Weights of a small encoder-decoder audio transcriber.
Model: 16.2M parameters, log mel input, encoder arch quartznet, encoder norm batchnorm, encoder activation relu, encoder depths [3, 3, 3], encoder widths [128, 160, 192], decoder width 320, decoder layers 10, decoder norm layernorm, decoder activation geglu.
Data: 26041 training examples, 39.3 epochs.
Rows from block 5 of the text decoder of a small encoder-decoder audio transcriber, named by matrix and row number. Rows with one number belong to one neuron. Each number is 50 + 15 x the weight over its row's rms, rounded and kept within 0 to 99. All counts start at 0.
Before each neuron's rows are labels from the 100 texts, of 14848, where the neuron reaches its largest size: "fires on" is the input token at the peak. Only what is clearly more common there than usual is listed. The data: short read English sentences (LibriTTS-R). In brackets: how many of the 100.
# gate: MLP gate (decoder.blocks.5.mlp.gate.weight, 848x320), inputs 240-319
# fc1: MLP up (decoder.blocks.5.mlp.fc1.weight, 848x320), inputs 240-319
# fc2: MLP down (decoder.blocks.5.mlp.fc2.weight, 320x848, transposed), outputs 240-319

fires on: "was" (16); "hope" (8)
gate.137:69 53 28 41 48 29 34 71 63 48 81 52 33 79 59 78 54 58 38 45 59 57 58 61 53 22 41 38 29 63 58 40 71 45 39 32 48 65 68 65 34 54 59 36 55 31 26 39 61 43 70 64 72 49 61 83 33 53 47 45 36 40 29 51 48 45 54 57 43 37 48 59 63 37 71 33 63 39 51 85
fc1.137:31 47 45 58 37 21 44 75 42 49 50 46 47 50 58 61 70 57 24 54 54 37 51 54 86 38 49 53 58 53 49 23 48 62 59 53 46 77 65 62 34 54 33 47 49 41 40 51 42 70 69 53 61 30 61 72 44 60 45 40 41 51 61 56 51 77 61 62 47 36 32 24 46 40 61 67 54 58 49 71
fc2.137:74 48 46 44 27 51 65 50 43 63 40 65 48 61 60 59 57 70 57 35 45 62 40 39 59 48 62 43 27 40 35 45 43 34 11 38 59 63 49 39 62 48 59 59 41 39 38 32 42 64 49 20 78 44 29 62 26 35 38 56 48 39 60 47 26 39 46 51 51 43 63 27 44 62 58 73 58 59 52 58

fires on: "<end>" (69); "was" (23)
gate.650:22 76 42 37 49 82 40 13 65 35 66 49 25 64 37 67 60 18 62 57 52 75 42 46 59 24 46 56 50 45 75 43 59 68 42 54 31 22 40 44 37 51 44 44 35 56 45 54 69 38 43 42 39 42 41 68 43 54 76 84 45 34 61 23 64 46 74 51 55 49 24 49 39 58 22 55 34 15 44 77
fc1.650:58 65 57 35 57 43 45 66 50 77 85 56 39 38 72 71 41 64 32 26 31 76 52 57 48 11 47 73 58 46 33 51 52 46 38 61 49 51 54 38 44 44 56 61 56 72 55 60 71 83 41 58 21 39 56 48 48 72 43 58 46 34 49 61 49 88 37 38 66 25 64 58 56 47 41 52 57 52 51 63
fc2.650:23 74 09 40 41 39 57 42 52 60 81 54 73 81 70 36 35 52 41 56 40 48 50 59 20 56 67 53 65 45 65 60 30 28 37 42 56 24 60 40 32 66 60 47 38 75 45 50 17 69 25 61 40 40 59 64 73 48 51 39 59 50 55 54 41 41 56 69 44 67 66 62 34 67 59 46 42 20 38 49

fires on: "what" (7)
gate.247:59 52 54 57 50 62 72 68 28 57 39 34 49 59 73 56 57 55 73 59 31 55 39 62 30 47 45 64 64 32 62 43 40 51 47 40 26 35 59 68 62 34 75 71 50 49 16 65 37 50 73 48 57 29 38 50 70 81 47 48 29 41 58 23 27 50 70 50 58 50 60 84 53 44 81 43 61 43 40 86
fc1.247:75 75 36 52 66 56 49 37 62 63 38 37 40 64 50 42 88 53 48 35 48 54 37 65 38 23 52 47 31 67 47 61 46 07 49 58 65 33 55 44 58 41 54 62 55 71 35 25 65 29 52 37 72 64 47 24 19 37 38 51 74 53 61 69 36 44 63 33 58 75 47 43 24 21 45 31 32 23 57 43
fc2.247:40 41 53 53 75 46 56 39 63 41 58 30 51 42 53 44 41 64 56 40 39 56 47 51 51 64 54 77 72 54 47 52 20 73 61 85 68 32 50 31 30 33 62 54 38 59 84 61 55 55 62 41 56 81 72 55 40 57 33 77 37 81 54 45 70 42 65 73 54 34 50 24 50 58 50 32 32 59 38 43

fires on: "<end>" (30); "it" (13)
gate.641:53 65 27 83 84 62 32 58 41 35 59 62 45 57 67 52 40 51 65 41 62 60 52 63 64 61 48 35 62 39 56 30 33 49 46 34 50 45 50 37 29 42 38 44 58 46 36 65 34 41 36 62 55 29 92 44 61 67 41 57 35 49 42 55 48 37 51 69 37 60 43 45 35 54 21 38 61 09 58 51
fc1.641:40 40 41 33 56 49 44 39 56 52 47 73 48 48 46 42 57 90 36 27 16 52 65 54 18 60 43 61 62 61 60 45 28 52 41 43 53 74 58 35 41 68 60 64 47 22 38 46 19 50 48 92 58 56 41 55 40 23 49 36 72 58 63 76 55 52 45 58 41 71 51 86 78 46 27 59 65 28 62 42
fc2.641:53 62 44 28 48 35 51 76 63 53 69 26 52 39 47 50 32 64 76 59 33 60 41 83 27 37 74 75 40 45 40 57 50 52 47 58 48 53 32 52 48 54 50 84 21 34 38 55 81 60 55 59 55 57 53 26 50 42 46 64 67 55 45 40 60 51 47 23 36 67 45 44 55 54 28 52 44 37 43 56

fires on: "you" (12); "what" (11); "we" (10); "the" (8)
gate.477:56 73 52 60 62 72 37 67 66 40 46 65 50 37 32 53 35 64 39 65 57 57 55 46 57 48 25 51 35 40 49 36 38 56 75 64 57 55 43 63 57 42 37 40 27 56 58 62 53 69 55 46 47 24 33 89 35 22 66 55 53 72 32 46 31 47 63 57 52 24 38 65 46 19 32 53 23 55 42 62
fc1.477:34 28 60 40 41 36 39 14 31 54 47 55 26 33 15 56 68 43 59 53 54 80 36 41 46 45 60 57 61 16 22 49 49 76 67 50 50 52 65 46 01 11 64 39 59 63 60 42 44 41 62 63 66 74 48 15 65 53 42 45 43 48 57 67 53 46 53 61 73 64 48 21 80 48 59 28 53 46 53 61
fc2.477:67 35 37 51 40 69 46 71 52 67 31 43 48 25 59 34 58 53 23 41 37 48 63 57 52 53 62 56 63 33 43 53 51 39 40 49 58 64 47 69 63 39 68 20 23 49 53 46 46 47 40 43 35 32 53 69 43 64 54 00 62 50 44 40 65 53 53 23 42 30 36 39 35 42 24 60 56 59 69 58

fires on: "was" (33); "for" (7)
gate.460:26 54 28 55 29 58 53 30 41 30 47 43 47 69 44 87 59 65 49 41 61 45 75 50 40 28 41 67 66 25 63 48 59 50 50 45 37 58 71 66 47 31 62 45 44 57 55 39 43 41 77 59 33 40 17 33 29 59 43 73 63 52 62 53 62 51 55 70 38 54 35 33 36 50 22 66 45 70 24 46
fc1.460:68 17 71 45 60 57 32 42 37 65 62 32 56 75 39 34 39 52 54 71 48 68 51 50 47 42 58 61 36 72 67 58 48 24 42 62 61 71 44 32 54 51 37 34 43 83 74 44 73 56 42 40 55 36 72 53 32 57 37 54 44 40 44 68 55 41 61 69 59 51 63 46 05 32 72 60 44 39 53 78
fc2.460:51 52 72 88 43 40 70 60 28 51 24 64 74 40 40 41 47 64 90 31 70 38 35 62 55 63 47 53 28 64 54 56 35 32 63 38 49 61 57 27 59 26 46 47 81 45 39 44 40 66 55 72 27 65 47 56 83 50 77 38 42 52 59 60 50 66 71 35 39 41 35 60 45 51 53 53 54 77 33 50

fires on: "'" (12); "of" (11); "like" (9)
gate.175:68 31 38 57 64 65 52 39 41 71 44 30 58 50 66 48 69 39 32 68 51 47 56 56 44 52 38 49 62 48 51 61 56 19 58 26 86 33 43 59 39 23 30 62 55 45 53 31 44 54 42 57 55 44 36 88 27 36 83 75 21 35 53 65 57 36 42 51 36 35 39 53 57 26 02 61 49 66 23 37
fc1.175:49 77 53 63 29 42 42 63 68 64 39 71 73 41 37 37 57 57 69 32 50 71 39 69 61 52 58 46 39 37 39 43 52 81 34 54 58 28 37 38 22 78 51 58 49 45 53 49 75 33 60 44 53 19 25 50 13 71 47 49 31 60 43 07 55 82 66 37 57 54 54 35 39 58 59 27 77 44 40 63
fc2.175:35 47 49 28 36 66 48 52 62 43 51 45 48 54 72 64 36 41 79 29 66 56 61 79 83 62 61 73 49 54 50 46 19 20 66 38 58 33 51 28 56 43 74 49 38 51 57 39 35 59 32 69 52 67 41 26 60 44 67 67 37 30 27 00 49 55 41 14 56 31 77 53 30 54 44 26 57 45 48 63

fires on: "the" (24); "he" (13)
gate.316:65 24 44 55 27 52 38 66 66 36 28 54 81 37 54 49 44 77 42 67 59 82 50 38 53 42 49 33 55 70 45 35 45 37 44 46 66 43 41 48 65 65 64 23 78 44 68 45 60 46 74 64 28 62 58 50 84 48 59 50 57 40 56 45 17 61 46 29 69 14 40 25 58 18 45 33 38 46 42 56
fc1.316:56 56 45 55 45 43 34 72 58 65 66 56 37 62 72 51 77 70 67 58 35 62 34 77 48 27 62 68 63 45 45 39 62 57 22 47 60 96 48 58 45 97 42 46 16 54 46 46 34 40 72 55 67 50 26 17 61 61 65 31 53 60 47 56 53 55 54 62 51 69 26 56 46 43 24 42 71 43 60 32
fc2.316:53 59 50 64 63 51 44 42 60 43 24 50 61 60 71 25 63 67 28 37 52 60 45 56 53 55 60 68 40 59 40 54 61 39 68 48 57 65 66 34 43 65 34 73 54 40 33 45 50 55 78 55 54 44 40 63 51 44 41 38 39 70 53 24 65 33 60 42 43 16 63 90 74 51 48 74 73 50 55 40

fires on: "the" (47); "of" (8)
gate.738:66 73 57 42 62 55 56 56 06 57 44 54 49 48 49 57 51 55 38 49 87 63 60 51 47 67 39 46 28 43 39 63 30 48 31 47 58 88 34 66 44 44 38 59 36 60 54 24 70 33 58 37 45 56 51 28 46 36 49 38 60 51 49 66 52 49 50 61 85 45 58 48 58 48 48 28 45 77 40 09
fc1.738:61 44 77 47 52 32 39 51 33 66 43 46 52 31 43 63 61 52 18 56 45 19 85 64 54 39 31 73 85 34 53 70 58 54 43 73 39 60 76 45 47 61 39 30 29 52 66 53 53 59 45 41 55 53 36 41 40 53 56 69 59 50 35 62 58 46 56 61 54 51 31 36 60 40 59 44 43 57 44 32
fc2.738:43 26 42 36 54 35 38 63 56 49 53 46 73 46 57 69 37 32 46 55 50 36 27 64 58 38 65 63 41 60 15 26 34 47 63 26 33 43 31 68 43 65 71 19 51 62 70 52 33 49 42 73 47 50 59 55 47 53 66 43 45 45 78 52 36 61 43 13 58 58 54 32 80 67 64 77 49 45 28 44

fires on: "<end>" (49); "now" (10)
gate.748:75 58 55 44 59 64 55 52 46 77 36 65 69 54 54 53 47 39 26 60 32 78 66 54 38 78 46 56 34 52 40 55 37 60 64 66 71 44 62 42 44 63 29 50 63 78 44 34 51 50 85 33 65 44 39 51 69 60 35 61 51 28 26 43 36 44 45 48 21 68 55 30 76 62 50 38 69 49 46 48
fc1.748:48 51 49 62 36 64 36 43 43 46 34 49 62 28 51 60 38 40 41 28 58 42 57 59 54 36 45 81 43 86 65 70 54 36 74 60 19 59 69 50 48 52 66 55 49 74 39 32 52 25 50 30 39 41 68 47 71 84 51 46 51 67 36 47 39 50 63 31 74 43 50 45 51 76 38 18 62 73 83 75
fc2.748:52 61 42 30 34 57 58 37 76 55 52 40 45 42 46 11 41 44 83 59 78 71 73 59 64 73 62 51 69 44 41 43 68 49 60 41 45 49 64 60 53 55 62 48 50 24 32 62 60 31 59 59 65 64 33 57 43 57 55 78 66 27 42 61 51 39 44 39 33 51 86 49 61 50 34 18 79 32 49 39

fires on: "the" (31); "my" (13); "not" (13); "your" (10)
gate.695:64 65 71 27 70 50 65 55 46 57 45 52 78 63 55 33 27 72 51 73 77 56 23 40 51 49 41 38 48 29 67 47 55 43 68 63 15 26 66 58 67 76 56 22 30 52 50 51 57 36 73 63 48 31 43 74 53 24 51 77 55 59 24 49 57 34 53 37 25 60 48 40 44 45 24 32 51 45 32 54
fc1.695:71 58 26 38 54 48 57 48 42 25 41 76 45 68 36 51 26 54 27 45 62 61 37 38 34 31 47 44 59 88 47 45 69 47 48 56 58 34 45 59 35 31 32 30 33 58 55 36 30 34 38 75 58 24 44 63 53 56 39 57 55 65 68 63 44 45 37 38 52 65 64 62 60 44 27 74 45 73 32 45
fc2.695:26 67 42 17 20 51 59 44 37 58 54 34 72 50 52 59 26 45 27 25 26 42 68 55 38 60 55 72 43 63 55 86 61 51 21 26 51 31 75 87 72 58 20 47 50 35 58 35 56 53 50 32 58 73 33 44 59 44 25 54 50 68 36 33 69 27 39 45 56 50 49 28 57 58 46 49 48 67 46 34

fires on: "<end>" (24); "it" (14)
gate.510:42 82 60 41 45 41 64 34 59 72 38 60 21 59 38 37 42 55 41 33 56 29 41 54 60 45 57 50 44 44 41 60 49 62 50 52 69 39 44 44 49 53 63 59 45 72 56 12 49 75 51 67 35 52 58 37 48 60 54 36 47 60 32 40 23 45 50 23 39 39 61 67 53 59 45 55 62 56 56 42
fc1.510:65 22 65 43 52 37 40 55 44 52 75 66 82 74 69 53 39 56 57 44 48 63 66 39 49 53 60 37 70 76 37 42 45 43 69 58 51 85 44 30 51 40 39 70 64 51 65 63 42 48 48 42 61 59 61 27 47 44 56 82 81 78 57 71 77 70 52 81 48 43 64 19 60 59 46 41 84 32 33 47
fc2.510:47 52 36 53 35 38 59 52 56 30 54 73 55 50 56 45 68 35 64 48 52 25 59 72 60 56 73 47 62 49 83 41 34 30 57 38 37 79 55 41 41 37 99 37 51 32 69 41 59 58 24 58 35 49 75 62 49 11 42 44 33 60 60 43 40 56 50 62 62 48 39 55 56 52 60 62 54 61 28 43

fires on: "'" (8); "he" (7)
gate.537:49 36 42 53 26 57 54 67 70 39 38 48 51 43 38 66 49 29 25 53 47 32 38 53 65 47 61 23 51 64 67 75 42 58 35 73 48 51 64 58 56 41 64 51 61 46 20 27 42 72 33 41 82 22 49 42 49 31 57 92 55 45 73 60 22 35 64 63 70 45 69 45 41 49 66 60 47 33 71 55
fc1.537:43 43 56 78 29 45 78 47 82 40 49 51 28 48 42 32 71 48 27 46 49 45 51 65 47 46 54 58 46 52 41 61 45 45 53 54 31 60 61 22 54 35 44 68 23 99 32 62 66 83 56 63 40 68 40 25 57 69 56 39 55 44 45 25 41 43 29 78 31 01 51 45 50 43 52 44 58 37 40 34
fc2.537:75 47 42 48 74 63 34 51 54 31 42 68 47 47 79 47 64 92 83 49 55 71 64 22 41 71 26 66 50 52 39 29 17 30 36 33 58 39 61 71 40 51 30 34 39 60 59 45 28 39 42 51 13 73 55 44 71 74 50 51 62 27 50 38 79 40 50 33 50 52 61 42 55 75 62 56 37 59 55 60

fires on: "to" (22)
gate.20:66 52 59 38 31 55 58 53 38 42 36 44 48 45 40 41 31 52 46 24 43 43 50 85 85 53 63 59 62 60 59 63 73 60 32 42 47 31 79 59 20 25 36 41 54 46 36 46 52 47 42 64 34 60 57 30 40 61 47 73 39 41 69 76 46 48 46 57 44 76 63 44 59 39 48 90 43 29 46 78
fc1.20:54 53 54 67 27 39 76 66 37 61 23 56 15 40 40 52 48 44 56 79 77 51 61 61 57 49 59 68 58 66 44 74 39 53 47 60 66 75 28 50 40 25 43 64 42 46 56 66 58 49 76 78 51 52 41 38 51 57 38 49 54 68 26 67 55 37 57 46 44 51 44 72 49 52 44 78 14 73 50 30
fc2.20:38 78 67 39 43 56 22 58 43 45 35 62 36 65 41 45 40 40 47 67 55 53 68 53 49 68 61 44 32 62 31 56 41 41 52 71 50 77 42 50 48 56 65 58 13 23 49 31 46 15 50 58 60 51 57 62 57 24 39 41 57 62 48 38 57 37 41 50 58 76 45 39 72 57 61 29 60 31 37 49

fires on: "'" (40); "we" (30)
gate.291:66 54 65 46 56 84 64 61 37 48 43 32 46 46 58 34 49 86 56 34 62 22 62 40 56 32 83 56 24 65 49 54 18 52 41 51 45 58 43 27 23 51 37 45 64 58 41 40 15 58 00 49 48 49 42 48 57 65 63 64 25 42 38 20 56 46 62 52 44 58 50 60 51 62 61 57 61 36 68 38
fc1.291:52 45 87 58 45 46 35 39 45 69 35 50 62 35 42 46 68 46 38 22 64 36 52 41 66 91 63 35 61 56 61 50 49 47 74 48 65 48 42 52 51 42 36 43 29 60 36 25 69 52 59 61 83 41 35 59 32 93 53 51 54 42 51 42 61 72 31 56 54 38 24 34 52 41 58 51 38 46 62 28
fc2.291:60 33 53 55 35 26 40 30 60 62 40 28 54 53 74 21 30 38 51 41 19 25 52 58 30 30 35 05 72 61 30 42 59 61 77 54 49 68 59 81 43 71 57 49 54 33 46 78 50 47 37 55 39 65 51 55 55 59 49 35 60 46 46 12 74 32 50 66 38 25 41 35 19 74 48 33 52 57 57 62

fires on: "that's" (12); "is" (12); "just" (11); "what's" (9)
gate.518:58 70 62 58 25 56 40 58 28 53 56 56 56 53 59 68 60 64 32 48 44 44 60 31 44 53 61 51 76 37 51 45 81 41 45 54 50 11 42 47 51 49 50 56 50 38 46 44 24 60 61 46 52 38 38 28 65 43 47 36 33 62 76 54 68 59 54 56 37 59 42 46 31 33 47 39 48 74 44 32
fc1.518:54 32 58 45 57 80 55 34 40 44 52 77 48 49 69 31 51 67 35 88 64 37 38 50 42 32 62 40 45 49 45 74 43 20 44 64 34 50 47 16 48 46 48 23 64 45 45 38 77 33 65 87 46 71 18 11 50 34 68 57 42 49 26 52 27 49 49 44 62 26 36 76 34 72 74 60 70 49 56 72
fc2.518:73 50 63 51 20 61 62 33 69 45 22 52 49 25 69 80 38 57 63 53 48 49 40 71 69 60 42 31 65 22 72 68 34 54 60 78 40 61 40 34 53 47 53 58 57 49 50 59 48 19 23 32 35 54 63 36 68 46 50 59 33 54 35 55 44 58 63 66 44 33 48 65 33 46 50 64 20 31 47 46

fires on: "room" (13); "man" (7); "on" (7)
gate.262:62 40 19 86 56 75 41 80 45 45 70 70 31 52 51 83 34 57 65 48 22 46 52 48 59 61 63 58 09 73 57 37 47 33 82 46 65 34 30 56 63 49 49 57 80 66 40 57 31 44 42 72 36 67 35 68 59 52 67 64 50 47 59 46 45 56 38 54 32 59 61 39 20 14 34 45 37 76 49 45
fc1.262:57 55 66 40 36 52 77 30 38 84 46 43 71 26 58 56 65 53 60 21 57 69 60 60 63 52 40 60 53 40 33 36 79 52 40 36 33 63 68 53 51 57 18 67 30 44 28 42 64 62 53 22 81 30 40 55 30 64 66 55 84 32 35 76 49 56 79 51 52 27 43 59 64 52 51 15 52 34 50 76
fc2.262:65 26 64 50 34 51 45 59 67 33 51 47 57 76 55 47 66 37 46 69 44 38 59 42 42 64 53 42 55 33 39 45 26 35 31 27 64 60 33 50 33 29 75 78 46 89 62 56 71 50 41 63 41 45 62 42 71 47 49 61 43 56 29 48 51 43 49 69 40 48 71 60 42 49 53 58 51 58 38 18

fires on: "to" (33); "at" (10)
gate.165:58 43 63 32 59 16 29 18 40 34 12 64 47 44 55 36 59 63 27 39 60 54 52 59 56 56 53 58 37 32 59 37 49 38 48 58 52 85 38 26 50 43 54 70 27 85 42 48 46 37 57 41 75 29 66 56 71 55 33 54 85 57 51 53 89 60 64 34 64 45 63 86 35 37 51 65 46 27 72 56
fc1.165:34 35 45 52 64 06 42 37 61 65 60 28 75 31 56 79 22 61 42 55 57 64 44 37 44 46 48 54 47 57 75 25 63 43 42 54 25 62 65 39 56 22 66 29 58 43 62 51 63 27 65 27 67 51 63 34 39 71 52 43 51 32 43 81 56 79 62 45 68 23 22 58 44 79 43 46 38 51 31 44
fc2.165:61 63 44 63 55 38 70 48 51 68 11 39 77 65 45 50 48 66 30 39 49 23 28 54 45 76 41 33 62 43 72 29 49 57 63 65 49 36 56 66 58 53 63 48 37 38 38 48 52 47 72 69 46 49 49 22 43 38 50 32 61 02 42 65 71 51 57 91 39 58 35 49 55 46 46 53 57 47 66 62

fires on: "you" (58)
gate.131:58 61 46 46 36 66 36 78 54 34 70 55 33 60 49 51 58 37 45 29 54 52 53 44 45 41 50 52 57 54 82 30 65 47 25 50 40 42 49 55 49 31 48 19 43 46 43 64 66 48 40 59 52 47 69 24 88 11 62 62 43 64 38 63 61 68 66 36 57 37 37 78 23 39 61 54 39 53 35 44
fc1.131:64 50 68 46 55 45 35 37 28 31 55 44 58 11 58 66 59 75 48 36 31 45 43 43 53 45 59 49 88 50 47 53 60 65 35 31 57 61 57 56 35 66 59 54 57 11 34 36 67 45 57 52 35 66 30 39 28 41 64 36 43 77 48 62 05 38 48 62 64 46 77 42 49 31 64 47 63 42 67 26
fc2.131:20 49 50 56 42 63 70 49 50 55 62 37 68 64 96 54 60 33 59 46 64 66 56 56 65 65 54 54 21 23 79 71 48 42 62 36 76 54 33 60 76 45 51 76 40 67 50 45 36 57 56 63 34 50 63 51 47 56 33 21 57 40 69 59 44 53 41 56 47 74 44 53 84 44 48 58 63 37 63 53

fires on: "'" (57); "to" (7)
gate.170:41 37 28 55 39 64 57 66 28 59 42 62 63 44 75 50 48 71 48 42 66 52 30 47 63 49 36 42 50 31 61 19 48 30 45 21 34 65 59 48 39 62 45 43 79 55 75 45 63 71 62 50 51 51 51 56 36 70 75 60 69 11 33 73 35 32 37 52 66 55 60 52 26 40 46 40 45 59 60 51
fc1.170:47 58 36 53 53 67 30 56 44 76 61 71 46 62 44 69 57 56 62 43 65 63 43 53 68 43 40 36 43 32 62 63 46 79 62 32 38 52 50 62 67 66 32 55 59 40 57 58 49 49 57 63 59 50 54 20 58 36 47 49 66 65 55 42 43 41 55 42 70 63 58 58 62 36 58 49 33 55 47 37
fc2.170:60 29 40 23 47 34 35 43 64 63 29 40 38 87 40 61 44 54 43 58 64 30 48 58 71 64 53 52 53 66 58 46 41 31 62 47 69 72 39 42 36 51 38 60 65 44 51 69 40 31 59 54 39 48 29 33 50 36 55 74 87 44 38 35 49 63 75 42 65 64 34 50 37 47 45 83 42 38 65 69

fires on: "to" (31); "is" (15); "of" (11)
gate.304:16 57 35 45 65 55 67 44 74 45 53 36 67 57 62 48 44 61 73 53 46 51 39 36 49 49 48 39 48 32 40 22 48 56 22 51 69 70 71 74 60 40 65 37 74 52 65 63 60 72 58 55 52 52 64 47 43 33 32 96 60 67 29 38 70 75 50 43 46 53 52 64 73 40 38 63 72 48 30 28
fc1.304:49 58 64 75 50 57 50 49 54 41 59 81 51 65 74 57 29 57 55 21 57 51 36 36 22 41 63 62 69 91 47 48 66 33 53 57 51 72 69 28 64 77 42 58 56 58 48 48 38 41 40 43 62 27 58 48 59 57 46 48 59 44 46 49 36 27 67 30 64 50 63 67 48 30 37 57 59 36 33 55
fc2.304:24 57 32 40 68 60 58 31 54 55 49 62 50 38 50 47 31 68 31 21 77 56 49 58 42 30 61 44 51 42 61 36 85 37 38 61 57 18 75 67 47 66 38 37 59 76 72 49 81 29 46 54 05 51 44 61 66 54 38 51 38 51 60 37 46 44 62 43 37 53 59 46 40 57 72 55 59 61 56 52

fires on: "'" (7)
gate.713:55 41 63 17 47 54 52 47 72 70 21 76 77 90 73 59 43 50 34 72 51 46 56 61 50 67 61 43 55 44 79 41 46 29 74 35 44 57 43 24 42 26 43 67 34 56 40 43 86 62 68 59 40 40 54 61 50 62 34 70 48 39 51 41 34 52 57 49 51 22 51 49 52 50 46 46 42 68 24 39
fc1.713:46 47 69 61 37 55 51 91 32 44 77 63 43 51 57 42 78 32 72 27 39 72 49 58 75 74 56 20 47 40 57 59 58 54 66 57 38 59 53 57 45 56 53 20 47 46 24 57 67 47 51 76 74 43 30 39 59 90 35 48 52 43 49 56 50 65 54 68 70 32 77 50 49 66 44 59 45 54 59 32
fc2.713:47 54 60 44 43 44 74 47 35 60 47 90 62 63 60 59 53 25 62 47 40 40 43 17 52 40 60 29 49 44 43 56 46 68 40 56 40 68 67 44 46 54 43 69 42 69 38 52 38 48 12 44 50 65 37 38 24 27 47 32 51 56 39 38 53 81 44 45 48 67 27 38 41 57 74 47 48 48 50 49

fires on: "what" (8); "will" (8); "a" (8); "all" (7)
gate.354:31 58 52 44 46 59 52 42 50 52 41 35 44 63 39 67 69 39 25 53 31 82 61 18 48 54 19 40 28 59 35 33 60 47 57 57 52 65 61 41 53 54 34 35 49 55 58 56 42 43 38 73 54 33 64 22 64 59 65 35 70 47 73 66 44 33 47 51 28 39 63 62 49 37 66 54 23 35 76 50
fc1.354:64 72 42 50 45 85 34 36 65 27 43 35 54 68 63 43 45 47 78 44 67 45 57 37 65 35 38 61 59 36 31 52 25 51 48 52 38 48 37 50 30 43 67 15 36 62 38 44 44 72 30 56 49 75 34 30 79 64 61 72 70 60 51 38 37 62 45 64 61 41 48 45 64 27 68 54 49 33 58 70
fc2.354:44 37 47 38 76 52 57 58 46 46 62 65 61 58 67 73 42 40 73 46 68 40 79 60 66 40 64 67 45 23 62 59 47 55 58 55 37 72 58 56 61 40 39 65 46 41 35 24 77 43 57 47 55 36 69 60 72 54 28 42 40 58 52 50 55 89 77 15 40 39 30 35 21 63 68 31 46 61 58 57

fires on: "what" (8)
gate.760:33 28 53 48 10 54 49 44 40 29 48 68 08 39 59 64 49 33 80 39 31 52 66 62 50 69 65 36 57 59 18 44 48 33 48 83 15 29 45 51 38 52 60 57 47 54 59 40 48 74 64 62 51 36 62 61 36 14 40 41 64 52 82 53 35 67 60 66 51 31 66 51 37 69 27 40 52 62 35 45
fc1.760:53 50 66 61 55 19 32 61 65 60 67 33 61 23 57 47 41 49 55 32 39 60 66 32 68 43 63 37 40 48 21 48 54 60 43 40 79 44 69 12 33 46 40 78 77 34 75 67 58 70 44 53 38 28 17 46 43 44 34 33 83 47 65 62 36 68 62 52 56 42 28 54 54 53 43 57 74 78 59 45
fc2.760:66 62 30 69 51 56 72 47 21 51 50 50 42 78 41 31 60 73 53 68 52 75 74 61 51 35 53 58 42 56 53 53 39 57 52 31 58 46 67 48 39 49 47 20 75 41 48 43 64 33 81 66 51 57 71 59 63 49 40 39 28 63 63 66 23 52 26 50 44 48 55 50 66 39 17 54 69 53 46 82

fires on: "to" (7)
gate.68:59 45 54 52 42 52 72 56 51 39 46 46 72 50 47 56 86 50 38 30 46 48 40 43 30 35 34 49 49 57 31 65 41 45 59 27 60 66 45 46 24 30 54 69 64 44 58 27 30 66 24 55 56 48 84 30 70 66 29 40 71 62 57 36 36 66 39 62 44 61 84 76 80 55 26 66 51 72 48 31
fc1.68:53 45 46 64 50 45 49 52 46 56 55 44 64 53 33 46 42 48 51 31 65 57 53 57 09 35 65 45 62 30 30 25 49 47 67 79 49 54 62 31 32 81 38 46 32 42 28 63 28 49 27 58 52 65 32 42 44 12 52 69 52 50 69 51 63 52 50 52 37 60 58 45 68 45 15 55 41 43 40 81
fc2.68:49 35 58 48 44 76 57 49 47 46 76 44 30 34 64 33 56 29 41 51 38 34 34 24 57 52 44 60 49 56 26 60 44 45 62 41 40 51 63 76 73 72 44 30 39 29 69 18 72 61 63 12 35 41 55 69 38 50 29 39 26 57 46 56 39 43 66 88 49 38 52 37 29 56 39 77 67 63 26 49

fires on: "the" (11); "of" (10); "a" (7)
gate.586:61 49 72 26 47 21 64 48 24 37 56 34 49 38 72 36 49 56 67 59 72 45 44 50 54 47 73 35 32 60 57 29 42 54 34 55 45 64 38 24 32 39 42 35 50 48 81 36 52 61 21 29 72 49 68 43 59 32 31 32 85 56 73 31 14 55 49 40 69 62 52 54 52 19 43 46 63 40 19 52
fc1.586:57 44 44 32 33 54 19 45 14 53 61 50 22 71 59 49 46 39 66 51 40 30 41 56 26 46 48 55 72 74 58 49 47 47 54 31 38 53 48 55 48 36 69 57 36 48 60 41 44 22 40 60 57 32 31 44 63 36 46 34 47 37 47 45 73 68 37 37 69 63 50 36 35 73 12 67 50 67 51 66
fc2.586:31 49 45 43 39 61 28 43 24 56 71 46 55 25 39 66 34 41 46 40 57 71 55 81 46 28 47 46 78 64 40 50 53 81 43 48 52 36 82 36 62 60 44 37 49 61 35 52 63 42 62 81 33 17 61 46 31 36 59 40 31 68 60 47 58 50 57 40 38 42 46 44 38 26 53 51 40 29 81 49